config.yaml
tokenizer: "word"
text_encoder_layer_scale_init: 0.01
text_encoder_moe_every: 2
mlp_ratio: 2
patch_size: [6, 6]
layers: 8
width: 160
optimizer: "soap"
Rows from expert 3 of block 3 of the denoiser, named by matrix and row number. Rows with one number belong to one neuron. Each number is 128 + 32 x the weight over its row's rms, rounded and kept within 0 to 255. All counts start at 0. Numbers have three digits each. After the name is the row's rms in percent of the matrix's.
# up: expert up (model.blocks.3.mlp.up, 16x160x160), inputs 0-79
# down: expert down (model.blocks.3.mlp.down, 16x160x160, transposed), outputs 0-79
up.45 112:125171124162115141080175120086063146133075122143135125110109146196139194069067199027146139103130151029180187122122102114157180093141106124155155120151174153134145127090124150132102117107116138145125155099169130141135112169123096164104107118
down.45 118:108141103106126152056153115123137156088112132101130099153136158161128169075183196050114118098117083064068132095148119156133112159186074114109124089182082156092111163189119084144165134185142109101137167107167130126203133132122082153123140098
up.46 074:110169151167116153125090101155113093134171165132080138147154140080110125130129122200125086110154039175175165163166126085123124127208091192108153108091142101122150155123117135147138112099172120139128137176160089104106106111102074183094150154
down.46 067:095175115142059086131115079146136123099119086143123185148108134093032165091074080095098115166125137144104143149127157083125106201133123158175132114116146144119092073133080164074103090090126145071098120142114139117099091137131171094101148121
up.47 028:104135191135136086142106117151122091099058101148129214163140072095109125101158103127153176116103140097131127146167160088126121114095138133202212109115115102158124128157112075175148122143188112119129151116081105142138088161148117135144162133
down.47 022:090181092141148186104127125118109173051102128138124123142172135127102138127142182101081113092128091096115169117197085179108161141148152082099091140148145179180118106106150131133086189113107142165095113126157144188112134160108108081080128118
up.48 043:146137126070092055134134106062107125129053076129143165155155123184101143111139096131124156130130128127133126126144141161152149130128146115157153097110186082132121140138094078071082126080154173158154066080130101124132128148161086137138135128
down.48 033:134115141205204092127151161166172166175115086135159161135160120142119139151136179171126138148135156118084112097147108158142126106109145152129100182188159138102140186138141158140142121173102179068216152168101115139115121161115153148147186117
up.49 102:102160072146161128123095131067101120103074131148138123159123167198099212104073105154170155096107144139166107164146150096159113163120132076173142113140115131169081092092114134129161130131099150083102163074065099183112163113158101120170159130
down.49 115:134126154175042159184116167168121081153164135131164086112150093136120102171058082166113163107170099083133175141139078092161163169118165130158143092048159088146129116139135135107069094134086097098090116126147111109071163103106154200155086108
up.50 120:164118155090176118085135142108134077137103129093121175142123118141123115176120099142108152113081130067154121106148149131071154155163123156154161122136123187125064073140133180167128060139169144029114152105105158143110083104078119210153119131
down.50 103:103123097096129123146119182133193152089104121118088105170131159147075145161150116164176081129165147136132104077163198114117123084112146156122156081129112091167172144169152119131127181125134145162106145187127146127052149104135086173127125163
up.51 031:092164169120152125112115155150126121151096167117155156153123161163162143128104128104149120105079137077125111168189127114167079114131133106117187132077190090160130097134067076151117145081155172201164122108114150170079131148120104171156175131
down.51 024:108101150085113112144139134156150132111151142164159047152146130104111152165180127089065158206088136115038104142137120152100141135142167154151193141149079126117088145129117092115193097100136171123109133098119190177143163104099110192102133164
up.52 100:124134092179138113092096098085082135113100123112122112141156106177087161045072173086177117071114127104172150114153102136120124060123123114174152163139145144176131103094143155149129096107122127120144221079164137174108147132174094157138155085
down.52 105:148130140146105135134114153144161172098159092126117132143164146184114094123088173059071124122173089180114137106181119136096160203160134133125123072144164104187089139189121085113116125108096135152166166167132117107103116128147031054169109111
up.53 102:165123106173143185170099133159132138112110142137093134141130069124088164134086091116114079086165176178133105158130091100097083105115095144153147156121149132124105119214071077122167151088119106136109163077110155168109155135149177139132127047
down.53 109:154095174150166186125126097172143100113097122130157059108177194193108158152070134139115124093120100150093144108146156121118171155134151163178129087106136173169122135112193164102116097074063115149106123178100122084078112112122115047115132090
up.54 127:098105122122124086126086137117115118156126134122188118186099170176070118117113112101145121105121098142144124160151110073096134106110183063173141154145117154116139179154098126119093109245126089105085112103111154112112076078161064175138174140
down.54 138:104101145137099185109169130131121104067121157119127040162075117168071171144100116120104129105110137139129119082117142082140113149122135117114109071105145107158138113159168124137123047054095164093126120120145111074077198067130116015121154183
up.55 148:086118073125129110074111148101117142086117149144115160158114128163126171140131143170178159092127085147175103170152139103170082146080179121142132136127174140152096112144102168114129197147141111132103118104117077145193165112133108095145158061
down.55 146:121121087115167181110144074088145126117121162109105134158097138089095217164115133180079158099145121153109193166122196116143176136085065164140133075144129169139177128105161055129125134161103145164098122132150156130206081081186101194150078093
up.56 086:136075054206133102172099100178118149130073160112135103166181152126119114104151164134108116093121095076102152185127102164173125153144137094141147102106127112151157129078083118157146126096150151128167116151129063104156087123124097193168092115
down.56 082:151081085171125147149121196082170178114173126114130118158136098116147137200088140252146094144129138160173104107151120139108146147069146122138115107082123138161116161112132160079088155142065139103148116150127171115175137143135116156053135108
up.57 122:101096149147079101079073157090139141108126091134136149111109115125164174160090150106112145158167112122143154155160106144157123140107165173148138140088136151133115109151143175132137165145165123108148138155187128103185078141114183120100116078
down.57 116:090146132087174162104107052103144156165136084116156115122058184113125193107162176115154173133095106132111141068081138120181095123098087157110121099140118150069127133126136083116131144153103143064127165126183132121216115120128146168135100070
up.58 035:078111162122121103116098076125167115081096103138129131140168157093078147108089147139115115087132066129100166160188163099177072122137085089157158120106101033199135137117070111106139146147111138106129117097127150153086140106154129182126102102
down.58 026:109153107149156093135146110130072118077088154154110079145118159148146101166170138117081153053164144087154136085061131156145127116130147078104105162116066179122127102091150147148161139014135086146101094151179148152147127162126142113089134167
up.59 117:113099149142140065139139084137167114148079187105079136162146126103107156186180131146179107043140089098168125199138131104082122148114110107111138141118144188127123127084125071156139099162158094137138128141159118149102126061139069154131127117
down.59 114:131108103142080094110142152161145140145084113123089096157119126132148056151152090157101117102172187096103098149145097055113101130116101078101129155117130131105158104132122125134137110121143175071130143084158146171141121163101064174095117171
up.60 113:088134074109255131104101130115158142094127127111156107173123089187146119103088199117131152113138130152164121170169146083152148145088113100153165111139151126141128147194109113150129173114152144065066111110105126185120142113152114122143153165
down.60 135:134108084124145128161133138114102207124179157138133094144183147153114093132099051145175161140157159135143142160117135146116112154138115160107117113132119155062149122169138122136126144110143092009055155148098093136088065186161075142137128087
up.61 121:147095120103147103159153068137109097109072152135110105170156078125094163119115151140136126126139115151139158123101170136104156081117097127125163131085112194084129134156090118112176166133159118097105137087163117115125080132162088158177133154
down.61 095:110101155175106081126105099147103085110100119150155135125121108116122093141110118100120170121126120123184127074092073126144171097106152073099049145106140206148164156080087078166150074058125117112122121186088112158079107135133139121148141164
up.62 112:143115118079155169101185159134108116078139171117105101110096090107135086125135163093154120146127086142154185153185164137136150115127162155114143143188143135114172140164160109099050178117154106144153109169165106070176128157102120165205111166
down.62 119:169145145086108150151134103122138132121179106114083136080106125124166074134116143108099119164087112121099143144089168168070136178133062144168078084184144157161111086143111133159184094109120155140183087158143158068169086147172138081121154088
up.63 025:062155086148141130154130128111166136111147162173123151144140134147126180097128108169157182090186107110114106144168093101158132069125172098182178142131152069233121163178088125089075129129164145160109158140073092130099164116090046182150132146
down.63 022:148098084151140141097099115167198103114128190127172119122155188065066104123115118164113124089128134120152163136124130075148139138145121088124106110133125162113120127086162122127104134101112119082085126165142150107186111145092157062139134181
up.64 120:156112106182165115160131137163148109145146163114097136117157200110184120187133163176137158110111112145156093181135140158103152131106064114128143124158114142104133130149065134151117112116166101160087095113150094161120136151105136199183124164
down.64 120:129106148192077149152088099134162127134069114117108116131163067170149110154120139153101148105090160131094113212130146174125091139163175107139149173175158159154103135115181112109150130150111187105116112099125163165113107170128128066044159163
up.65 101:139129169173121130180103089095141173100127165150097096148103159104128175143135141109106193120189125118150143120157203123194100182100091141140148148135166145100150171112099144172070146122189136125138066141216064124111154165092111179166109116
down.65 117:103091089105131137163090179068167166129144107129137148167164098123096086139114115166154161182088127120088126224141125165082159158166138136100139146179192177103148188156127090118193175111146125081132101148155145163156096235115091102093139154
up.66 117:123130116152088115096133126119112145083076130083151121131160116110147161161110089160095130116174145145118162150125125081097126111104216165139143152096161118131055132136201102153069108139141146084174157110168168136100171090136140160112104164
down.66 117:108111167109144054127140140092144104194109125134149159133100143148118096105143148137150122134125125117194140161137157095098120159120176183091065125135096163073145146163044107160134179112156140142124173110117116114130158146093124035144090163
up.67 048:093090112100152129114125149111134139137047142077081167145098175125098158163092107181150127095084108137161106205195163123126053133107128130166184111121124089203129120141085116115135127083181119180102141124100123115172133145119101192191148103
down.67 042:127113139141089131146139065132116109106164164102183122126114109138141127117118126119106081099124142135166120111177117133105097133185140099107044100197128145166172104197152076142100121166130214057113097095051109101115178192199106113097144103
up.68 052:145133150140074092132087119161126147105098162164129182128124125103100176155122173124159142167096110145132086124126130087105162082067125076148169118124121099115084149126153094201112130148156125152117138033111065119107130151212122195100111177
down.68 046:008133125132125097151161112181101094101141105164176152119109129087055031153133170177136131120106121090132139129130107175073170174123152113101112112125151139120153133099186140132137117133097096093152116158133159175106102133118157077096137177
up.69 111:131172036162173119133119142100115111064130125124116090135136152110124170078121126157153165112126141176132133122147094134167131108123107101176135176122100080166136133175122083118082137201102170157176107099100111104090174134141105070171098106
down.69 134:116129151157150173092177119081123146162177143118130039150136115112091118139109116157126135131146127094103121136125154120129110105124133176124069091137107156161138123098162145130125141182128126112131081136106134107111127138203124212130145110
up.70 106:074106103205135149128142156135100103114088121152133117121137070064176111101101136156115097100081133113179184126111112097115120059140121075162156107154112105153129100049154107134119119091109154145176158099065132162161151146133127160145123075
down.70 113:115133108163105104138164139113187101107161109119151140164120115124167081169107197118108098103116083195110155109155084151127182193120153075162085113125143124126085127119093101112140173151052119164193086151118121103112197120121126030199158127
up.71 106:119143200179108129115158084119144134108111132124120143146137145108117147110081094081123154140129160092103164129110184098124091196097131159147136158147160131165110157114134147171127130148142143151201095152140111169154082099090146162188145088
down.71 114:101133094085146128120120194142164186100142116124108103152108132109144123153171086119177128153134106100162115113152066083100125139142131109079129138145106158094143153114093114104108155131135094188096200184126135147109090145081137099037109117
up.72 098:099074132115129091117110108130097112107135121134123095116154137104191131172125140086097118128146092120145174133134147159160126175097112107124144141127145174120135109166160089207136100126186153110144116147198099136161068093072170169146143135
down.72 092:115139162067156182104115113078152134161150094113130142084103124105144118115141108146152116137092136107091123086108143098150135103153147105131101113176129197129108162111098127040091111177109151086161116104175162116205171144147159135100090122
up.73 112:119151145092161173087123133095127077085142151118119118128111164075153113119097097108107168098096096144171111151184183121175140083125143132129144131166167144116072149160112082170067141104151087109170103163194137133115116152084121169173140170
down.73 126:124156122112114125075113157136147153150176149097102182124123111063131077087149068102129176125142139139125160171138124122123145178134120117142115155177126166116138129134117148145162169109174192099171111174167100128171127143163132128104148156
up.74 022:092133125140067116101106151175169147082084174072164150136156119080094170149136121119091194065132086115158114171158141127114107112105158123137217088136140064175122156150097089132115098091176165133126128092105122059086155205161113134147083132
down.74 020:135122070116096118132150078108121142135186180148092167080114156147089112118069155079200157173196198112135136092133116117099166084112110143097103102161167148160148126113141101133051153151098154116135115172141081135174064200115125095128100133
up.75 132:133136108071145100113187126147078122076117101118129142093141125104190142180120089112101096100056092133143152097162163161154133123119130142095148147123122185120129096166155076187090098124161132133116098119135081115158132150047116181163123173
down.75 120:137163151098164154134141080115130110189093080138118175101131090138173163169142092119151072120149139088097087145092134200142120115152105146176120115177155185162136155111085106076120094140134105162131108137159172100174159156207186106082127169
up.76 125:106163135110103137111145100127125148127103108130123088192188158141125196180143141143141149133141075221132142145155161161170127165100121128084145145123139116097153146115088088152141150132155149155123043098146098134048111168117134150169133162
down.76 132:110135133141113123137135136082176130120139090121144079037156093167126111131094149096143150135123108165133140121137209154090205083184131123154080108155117185122129113128175140139156133134086133144180062149115144147128119121085125028163165122
up.77 118:110144104126097103108097115106049125154068151157028157138117119150099149095124046174160153124120116136152089111103219120159157138139114053106143146114142134150140145096112199159150148117127134099105109129093146138135171123138134143149114138
down.77 133:144105117160063143147081142156108122108166101126070168125143144051127134163152092155106104124136127112116169125113113114121129127169097094163131126128129105098144071146134060092135088127070121165124100149171127173125148163136141143180106141
up.78 017:083139128116121078124055130118182121121146099159169159136175143122139144058057112119138116086129097069162139165200136105118125135141181124118169085100138107163141168126109155150110160081135099123139154122067101106134111146152091186181141125
down.78 016:091098121115094126103149124101133069125174079150120184104136206133123084097172105138148139159118160136157129080144149217168204127056132122134113119110101115136113104117127170113158152061085119159102106189137056101160107084113128066136149108
up.79 091:126092123151151152105122147111122106147106088101124102139137085122103107130129137133141134121142126150165180125083124135072213098141122176132142201112149084100189167128121167135084146139182158186134159124178107089145129150093131171167049146
down.79 092:141149171170147159091138089099080151110149137150082139110105157134129152118142142173126146157069110078059123102097112150102093158111104127148123090149145178106098088162101125110136071164104083148148131142155154151214056152188122115146180086
up.80 096:126144140139072132146147128070130121100170079070192184115085154134192128104120145131140137104121112151122161148114136077151158124176060089201139146171088113166088071124113152119103112115123157134161203130129173126157103142131129187154126077
down.80 093:088147086106061159117139134140134132119180122106135160141120192063124144133156202123080103120067124114126153127165028164167161137144136131153088109161132162044152161086127132121120132062127113058138191160080106106156168073137140113114128140
up.81 139:115132106121065148050119151097101136098125147141127149144101125130139221128071107132108155150107116077134125154127084144170147145138127175153165112121128227143106107091124157117178127124146156042081157147088127162152114166096146203143088119
down.81 100:136124153118116109120132131144139147128071105142099000173134136165126169149207130138159137142132179112154075118134113142139064105158137121108169132144096200114131123086130108112127162097152118137076146134135104154074172168136115255129158162
up.82 096:167144198102193160132115159145095147117088080077193174079119154070127173104110129166111138126101137125140161158157158095141145113120132123132148131158129109138084133090089121148117085144159102092130175108077138109113128117121095167180130147
down.82 103:143112079113136113123130155093125141145186137099146138141123147025110190171102152173137147118139111144134128114084000126102134139100182135134144160143089147046149172163155136127117172106166123061078151180125151141075142121128087095174108103
up.83 137:101144078109142111106088143113092139109064145146113148163128168206127205119095064223169145097085127140113069168124142092155125167139151148153134147143110156164065107123106156147164124136095096074103139076058110173129173116134120116192125134
down.83 152:158134143143082162177092134155127128125137128131120069154135107090106151182096103170100136124179086122156216128133141104153173122107130148139129087074155127161197104143158084085089098141089112168134089122144122101074120081156154202126100106
up.84 110:101113083137133110133116068181118110152131110076168137159162120129090134156143134100135100083117082173142128136132108108089125126101197053114150133145128148133119102153098061128151079170166108101116123153055116127111112084129075158163117088
down.84 106:179116116146155127136150179111143113075096138100143147126120156136100175143101059132104122068135153155115073105104105093110092110128106114135080138119146150143125113141140149162088062091115137142134183129144130087136173095103093031070152137
up.85 017:105182073147120146087081116108163154079085179097176206133170177127101140118064117076129095151151099127127116119157114130073144102119125131217182085141136084126120154128131094146120134081140177096116170119112154103103112165141123174148178138
down.85 015:135162170137098111095100194084174177134128150182164109167141133126105149129169116151142151163102144137062117168170139071106126163091201137135123114104134075112203165148180081103120114081152130093155148133169184145144167180123133152102066125
up.86 112:091139105086140115046129170134143120128117129104103129154114101157119150180100087224113153130156087100126108143128167167151145127160176170147127138139128192114115109104128215132163165140156139097116138098085110121191112200095117130141116057
down.86 115:089161094133179154086116086137156142120118148129097158134110144122170182197165112158101183143111140139098165147106132149148133126098075147124106105089103165142105159115096091125145124164089129172160105071157140133255124084145187135101108089
up.87 031:058145135163128071120143102137116154062075108122169199138123172127139176175127164099123104133088079113132117132144159107172116106097146135164198093123163078154147159163154164125089090060162137156127164092120135146113096163127053200132106148
down.87 028:118157152122215150193144113176151142124144136172085159100157124079198128145132076082183107147090130122115122103146144135143134128156135098131089185117146151151114112082132161105117142145165093127113165141127108132147149114112172111132100107
up.88 117:136166116063143099118091133102174134109094133107134162149180130117122139121129100133064075132118128083107113151173107180091069185096158165138149149146140149141108048106114133121158089107161173135107115126105113063125019135072156140158126080
down.88 108:136154066072150113100099132134095163174182155120122135119150130133148134127081104123159111148139167094186158090107112158074184152052136064117142113116113126124106211091101184135118048164133095090170133137115152113186169112157177173100111106
up.89 043:100143135109178102113118099094165216093074161131095149164124131155186100087157198135125158116091145092097088152180133082136137124159136136168156074124185114162150125126090140110122129072191136120121149156112105167124166154110133184138146072
down.89 036:185106103205086162152152110124141120107157119163093132227077066109161138109105118121151120143169120151139097133153154182105109113109164094161135155152201126115083103118152086101181103119139153122109099184130088157176115102139105072081143102
up.90 122:135145172028134126075139118176087064123101111107169137125163107100168075122116116138122100138145116114111131084153159115128116055122151115115148144119066154107143102154164101115137106113135125097119135092075147121109125199092101177189126168
down.90 101:106164158071149109085137122109120156131155144137151135114132146106153125166130118107167072156119100089117114053099141132172087143164130107163124069126165179122130183110048152156104121139150110156133127156146114089111117192139183109110122134
up.91 107:133161083179148147098139078080067074093082102127110123126131086102102165067128158136155161122115183104190110126148106155121136107112076067160154165132100105124120122078145206156122108108137121141144139118125132121136143128167092160132113157
down.91 107:103130130173068149134123152132077171138186101152087103126127156157112134124073179142081171153125070127071191106126117174083130136103181110141126064113098088115103102181132085129131078149099117092183139129132148098107110108101141105126139076
up.92 117:108120122168127147104100152059140101094082083164141142130070110168105183139061131129116200112089149153140133134147107119163165132087171209167133138106099136141073141133099172137131130124155114083124172132153126111159145112104144139175127159
down.92 108:086152074105168151099115108095137145133162096143130125147052143096108152136170160180104165145126055174122168089121180163139113129060085212108125113170146118073165150168147108149114152147161124126126160153107123137168032081154136205129146147
up.93 072:087154115175118070115148118114184151112117103091178156182178126124140156130093152120063156148072147137176133173161160156143092080131098126141154106118155057148120092167142119114176081141133155089109125079160149148120114099166062181163116111
down.93 062:111118118149175144166148131128139114093153130158130095132163104092126110157113151168121168155134114151153124137152196120106069122142139128099129097073087172128129105164185193099141128136135135061120140131096084110068118149106088044135116061
up.94 106:106144150133123134145099077126130133095100102154138127120141122142112126035096137137150114171125171126105139171108153121134116083108157144154144138140133129154187148094128135136126138042107091091150097032179120128130154128196115190156170145
down.94 102:090122147124106113121120139159108152084124138154077167124112144131114154115161106136136161170102119109132108150138114140126120147169087131075073168129100156128093146252154140123115115082152128218137187055158129134132069166105111000132131117
up.95 107:082170102109130141129141124082132049122125134158130155124099145089123116162158151112155134109155082103154172178146148076102102140161088172161144155115083131101138147145141136183140099132143173112112156149118167160123094071130102149141128201
down.95 107:143176117115083140120139112170162098137159100105106158135114128044134086139172124075074118117095102085068085143102123117102166096135151095171132105108152136094146094146094123088125115128151161073135124107118125162110196084129134163205108218
up.96 100:131099094051107158104157150138075162122132206123083144147101115049127155145155130090197084116113120148118135167132177133143097131168156102111136178163152129143162145123144172139089185128149144169161099089081102087159129127134134176190151153
down.96 100:195111124088093097127184064108095093149152152111117183127079142073176128185142123095081108102166127103142116161077112120123159130158058116161113130109138139156114065132109068064159107084097101131127071104115132102154131170140159120141095147
up.97 019:067136107110103135177035158133168120125123184109131150178136125151131126131091122143153133122127139113114160146175113070079112091136135134140205040094208073163148157171130116145085143053175148106111111101107126074081133114137122142135191097
down.97 016:150135093158176124081152128156144116065173116081185130123185117098107226099148132164189115106141192093126136104181058160131104147162119161094208142168179165095107133145122104177124151107088146151112149106082102185134162131161142176104098081
up.98 102:129073100148172128102167136149091137140087161139143101096150125186192178118081174133115145121145099042210179131111108136160145069175120149159140154143156166105148119028108089105092106125120086167105157102150126112138130196131077176163090097
down.98 099:146103160126108154101138118083187102134103150086116128110139129155219141106175224106125101102098127067082113150145123139155151175157115125126128115141110199126103134191101136123145119199090176157180112109147134137206182127107102144138142089
up.99 096:125085136160070071169130074109168120160085198119091151162130166095150145167139136103170098074135104107129106139106151170102129167119125111106153110180201173146165139075106152133117141126144122154150126151156092116142099132117134192101088084
down.99 097:105107100143090148157136186150158171100135190145113100166148115104146087171114099176149117106151208128153141135147101100140101132088143079088144129117159118117141136113148100165104158133121140201131137094151147136132080182113095181026161115
up.100 110:106192122189122109152084106111090150132092144099119107125121137098137168178120148109188135115155119193119122115093135155136121177071108174128145161150179157082140163119073095088145125146164140114134063095169077146098134168113129158151131090
down.100 121:102129111149139105134104187118190140090089148114092086099132130097173099178110137165126134128098190182140130158147108130133148116143118159124121107156216114095166162082171173148114136128101132164124114114163132170122146136056101109050115150
up.101 070:131133120117093107100120102101169152132092106131145185113150130113118151073109067172136132136110130130132105204171122173161090103121090087121155120077152084169150188103079137151113142100152126167122122109141113087040099137120128150177104136
down.101 054:108128129144099137175158109173128140114138160117146094154126157132064072165098165094147096135169144105159127184129181142074134132126134096115115140098099066180121105063149223123121148092170131170150111043082123114126158131078102174120113186
up.102 084:131124088163130133127081192144089129114115166136112148181099144136096126123119115138093115088079111141152136165167164141150099144137093126182143108107153101094202128122085108123079142079165123155091152133136126172150163186071121176164160107
down.102 070:068081119147052163123137135117105142087105155137109095195115189205109197114128153109141072135090122140148125140228231137155146148191133127089122094148092123142124112125175104102138117083131136111118156215062115082120108128155136066107171133
up.103 111:138130101112115081164115079196081086084124111134133130122157085127182149215153106088161082081116086141138121138132129123117126120095143100103152139122092172176085084169144055176178092121160119128126141136091098140124150101099134181154113120
down.103 115:142127111120148154133112154062141115152072145152110163143131151156127190160148088104113060087127148126104110165126130150134125083153104126152094123181131178144137187110119129103048119127142117160097175131132162112186158088181154125078129130
up.104 109:084119111152108061095059091124177087151107115109114123157153100164126183155125131112089067139190101137111141196143123147100099133126167113125135117112113179119119100128153160122203131152158173071161107164127130113152061137086138140097136053
down.104 105:091129094130131138098094088147075180131121095117103123106092141110158130150122098122186101138125157128152129114106118109141101127121083134094117149125114130129133128160118098124113082116120123124149119115146132123200120146144161138115099039
up.105 139:142127153067143163061152142156090092144128192099098129148127131089194082117115137129148119102145116092165095112189157112162140105123149122142145178142102170095147102110155085074068141093189132123163145124103145128126166155155106174165099128
down.105 131:175133179070129078111144074115090115158171181116088160097117109151164036085135158086123119139095127054115142111059112130147106174140110127167120102136162171126092102172082149158187138125112140109158129140154142101133114181112180117096142115
up.106 116:139092068108199081119117130100144072127133122122171100143132097063113150080110173150125129108141086150143143131124191123120122078129112097175145100106056120132130123134132146100134119192151186126121127102121140117110119149157106189192102137
down.106 137:104151098159131148094143087101098101156095152126118140139123077141128137110132151143098131131123078132074152157118141152151120089105091165151089081149115088180103125118138156138153121185136144178162083084153141128198087092154165134132102112
up.107 113:149198159105138137133124154082129113111083108130107146121095108188100136117109092130097170171129156101118120143139101145099173126127057207141150152101058143146130127128150181133147102105124158101118172113137144101113073132120172136173097178
down.107 098:114220158123139144119109074132085160114133128134089124132092165116109158113143120142126174198044090101086179109114166145093111120093155140144091063095145089130103119114090102124129096137132095138182182113173135123186128095142192134121153160
up.108 107:119166093133132158051096135090099107110131134149107116156062136181131221111097125134175165105102156123193093161176125090171115137097168177172140144147111185135105135119113144128115151102164139090132146139103109158152206130110101138147144127
down.108 120:161136148131106153166106125137106134135184138128114100113119097093117088129080127129064155153117061133120208192111133163066171166122106173132136138139170166164159089144140124139133085116134115139129116129113136109111077102167127146118118085
up.109 085:117117096175174142177149147102142192116061125116111145099159122112104105112137094118116157124159111111113118134134095095114105129075173121131153144119124071144125135116136108081151172133146144145163120053153150062108124133119100142155135152
down.109 081:131105121126127130156155134109139080157167159107127171115117138129045099092098098142137131101165123179153150135103150101122093094146204155125053073151185141127135145170152147158044178071141145134082107118134104149057076172126135085175091125
up.110 102:154152131113153150124154136099093116103070119155112130099121105194109213079080151142125136144107112027161134140104097128088157107159077140158139130142162147116113107085153184110111077116083123168132184076134114091111101141127143159151134142
down.110 098:106190138100117151115149139125093164137109155133093129089143180133154166087166177107097153137119121071059158135116095151111135134103149083144115098121069088099112156176071098150152092186138146109172156069157155101196130070138130141124119120
up.111 099:120120117140100134137118154124087147154104152125124160112159135072154116179149106170147146093158078109124110134110119183110172140184108199096156161125102119136140123117106132065155078109127087154137147065119141059155063176123113191125087155
down.111 106:136153138152137151100139083130087100086136158123153123127142149042166164142113112190091162108079156140120136139120136176163103137080137160111144152090164086145148135130106146156107072089146109126128153038152102143152197150146161134190204156
up.112 124:099136093100115138121103172095113162157163090155104163083160114147077101106110118096105138196144158184159069119166113117117092166100140136099131175139107097141171162138099099094175156124126174103115076145129175087095074163143210199082147150
down.112 119:060109152128147059102163130168072131144124119148124130161137133151083139136138125086135148137140167156155092125120109117164115122098128162129102181129193114134137128127158102127085194162089143087061148136095069174062145178157107002125106158
up.113 117:082125113149063064121106072105140081126113155130090161124194150125095127126106165160126118135144117143139131175171126151121098088104114107131151148073172154153177132178177118065160177158167138134173143133132109083166124026155118141101120123
down.113 136:146105132104102135117113105127149104128155054086119099132063174063112094133143174122188055148163116138169131119115120097138103122140080124103123129150163097123169056149160062111115124124138151062120121120165125141068145158107091181192092093
up.114 111:058144094147039141114115112132096115135115154178162146183116051098158166163122184116126166115146123111130121089145104106112127100140105100132136123112133122184140141101103146118129154125175147169061071142103094164129167136143121179149073120
down.114 122:095123078155117037141096143122122116128158144137107136181126122098150088188118120116140100160157143117160126171165081117075128145128129111152070107103112168126102109100116118139113159111107136118088109155170132161102147169091146150166083154
up.115 029:056139115102146080111146189085149106053084163084208197133163156123130149113080107155159109111172128113121089160163124176182118100128114088150226139096156088162132181130148092142069117115180152169085089090129133100120152146163107125145155102
down.115 024:062179094062117144177185120140149135105155122114152142095155116129129066119198140169108174137084137177130147103134170145140125119133149117179161092141156183156127118103150083107077091068126077171080179153167099126139117167168182092092133132
up.116 109:141104110074145131100113109114130127080122114171173145183125059147131150090122171155089098199139075070093204108117170146192150112138148120154150154104124148147135130117184162117130137139147171102178100173139159095164058148133115150148103164
down.116 094:131157115140068105090164134136175161117113173097072090105099103110142115149148127128115176028151140186122134059129075096143124110101190106155110106114137081121128152106176129114113159130129158027091172096123159153117134062090158080034131150
up.117 099:120179164139072137120142134155192106115207098093114170109072099156139208162086186165115155126147134098125134099126147136126164111163098165129127083123212152105130142150153139150121154100136123101148170165121108130184112161127155196106165094
down.117 108:109167136124047144108105113155125140111109179132101107139111147113134183128150121156105164132108165158077160147079113108201116122111134077067083077091063137115089163137128183130170163081130095049104142058162161119132097092119134118103110095
up.118 076:130136143214125146121145137147174146119113127156104201111182079109114140162119131151169148165106089127090078148115160161165107096117152126112136100117135059148158074156134084121118216000140074143159100137121138135088093150184123145127100108
down.118 061:109138135091108092156101136145156179074120135152128167127120150094093098111139143080111100150163138139109141125153224110197150089126116139105138108122148174097119155102176127163145122099077119086100111108113119125101125098111094031107080110
up.119 108:094144149141078099082093165085112117079154147138101159146072121174136221156090108149135188148133127100126088162171085124124143137126150213148138129117125207145092138148120154137133119131137128073109161118082133169179160143125152109142112090
down.119 125:118167167078145185141111079098189146107116109113122069132085149098131171143181151134093166161085078137105191173102156154114135126134071188121114069149134189125133117130107094122157130192095125146134135108118131112181096077172147087122125108
up.120 106:185088141110155124163169105148128134147133173088102100168177175097176092169145093195141123068073086078143122144158140119084101134085095123116151145126077178092119131107098082158134071097204122109098151116117141190126130106105078184179133166
down.120 090:204084123128100132161104109125127097165141152128078157153171088145148112143117126172125098085166170039089155121158108132098171152103190114121128110150129170112098133180126191125145085137092142139146176143160156178191133078118118121060107152
up.121 067:098123176117130079114136150096118109071041167099119158158171176105141140134102138158140169090086123145149013134217173075111183104166176108137164138106115075157097090073135093126128140128185154133096155096099121107109157128108132199161128172
down.121 057:058075109079163141128128117121163111143120170159164053139174145077135110162135143163168106129116172143094149149133096129159146110157091082086155130156161149135117174171204133127166123116106117123109112137104114133047165145098138045125106122
up.122 112:136103119099117136098109148189124135142121165139108135126141177157114121145133069178146100110114122114107119144110103167109090169215165241102158211139086150087097140127112153117147098102124094173135145126114135144138076137121107148134123144
down.122 116:153132174151092162137134111153112066068173131121141113113110113064163212154125144130094191111134108119088123096066162152148164104060122124140098155053132092157134110123106153096128073109073122190167107107156122144134135121151141157173158112
up.123 140:102125167080181075138126127158140089146117098092150170130139076148084082109152132124162130094141109105122102111128207106123139097114199108129122186130113136168138174166124052154101055119180085155151110060194130132115134079158110164183147127
down.123 132:172125119091172152080175161102093110145099149124141069106124141163119131093148093195126131114145129125173085114117061100159122127109153095086107090127127198110129113104100127142118132109198098138136131120151186095085165171131124172125162206
up.124 118:163147150129103130119151176140107132158073160126097151154151096098129193141129105166109148150122148100088122090105186166110160131109106119158130157116139146193129124103119128099105101110113126167132100074086096122140133195105148154205055078
down.124 111:140134108159107103137111116129144119146166154145117144150185160029155119168114148141138140164089152081128183179126072177075155163150145125151110105094104114109103134113117143164155130125096106167163118122118169168143172181099201181114168105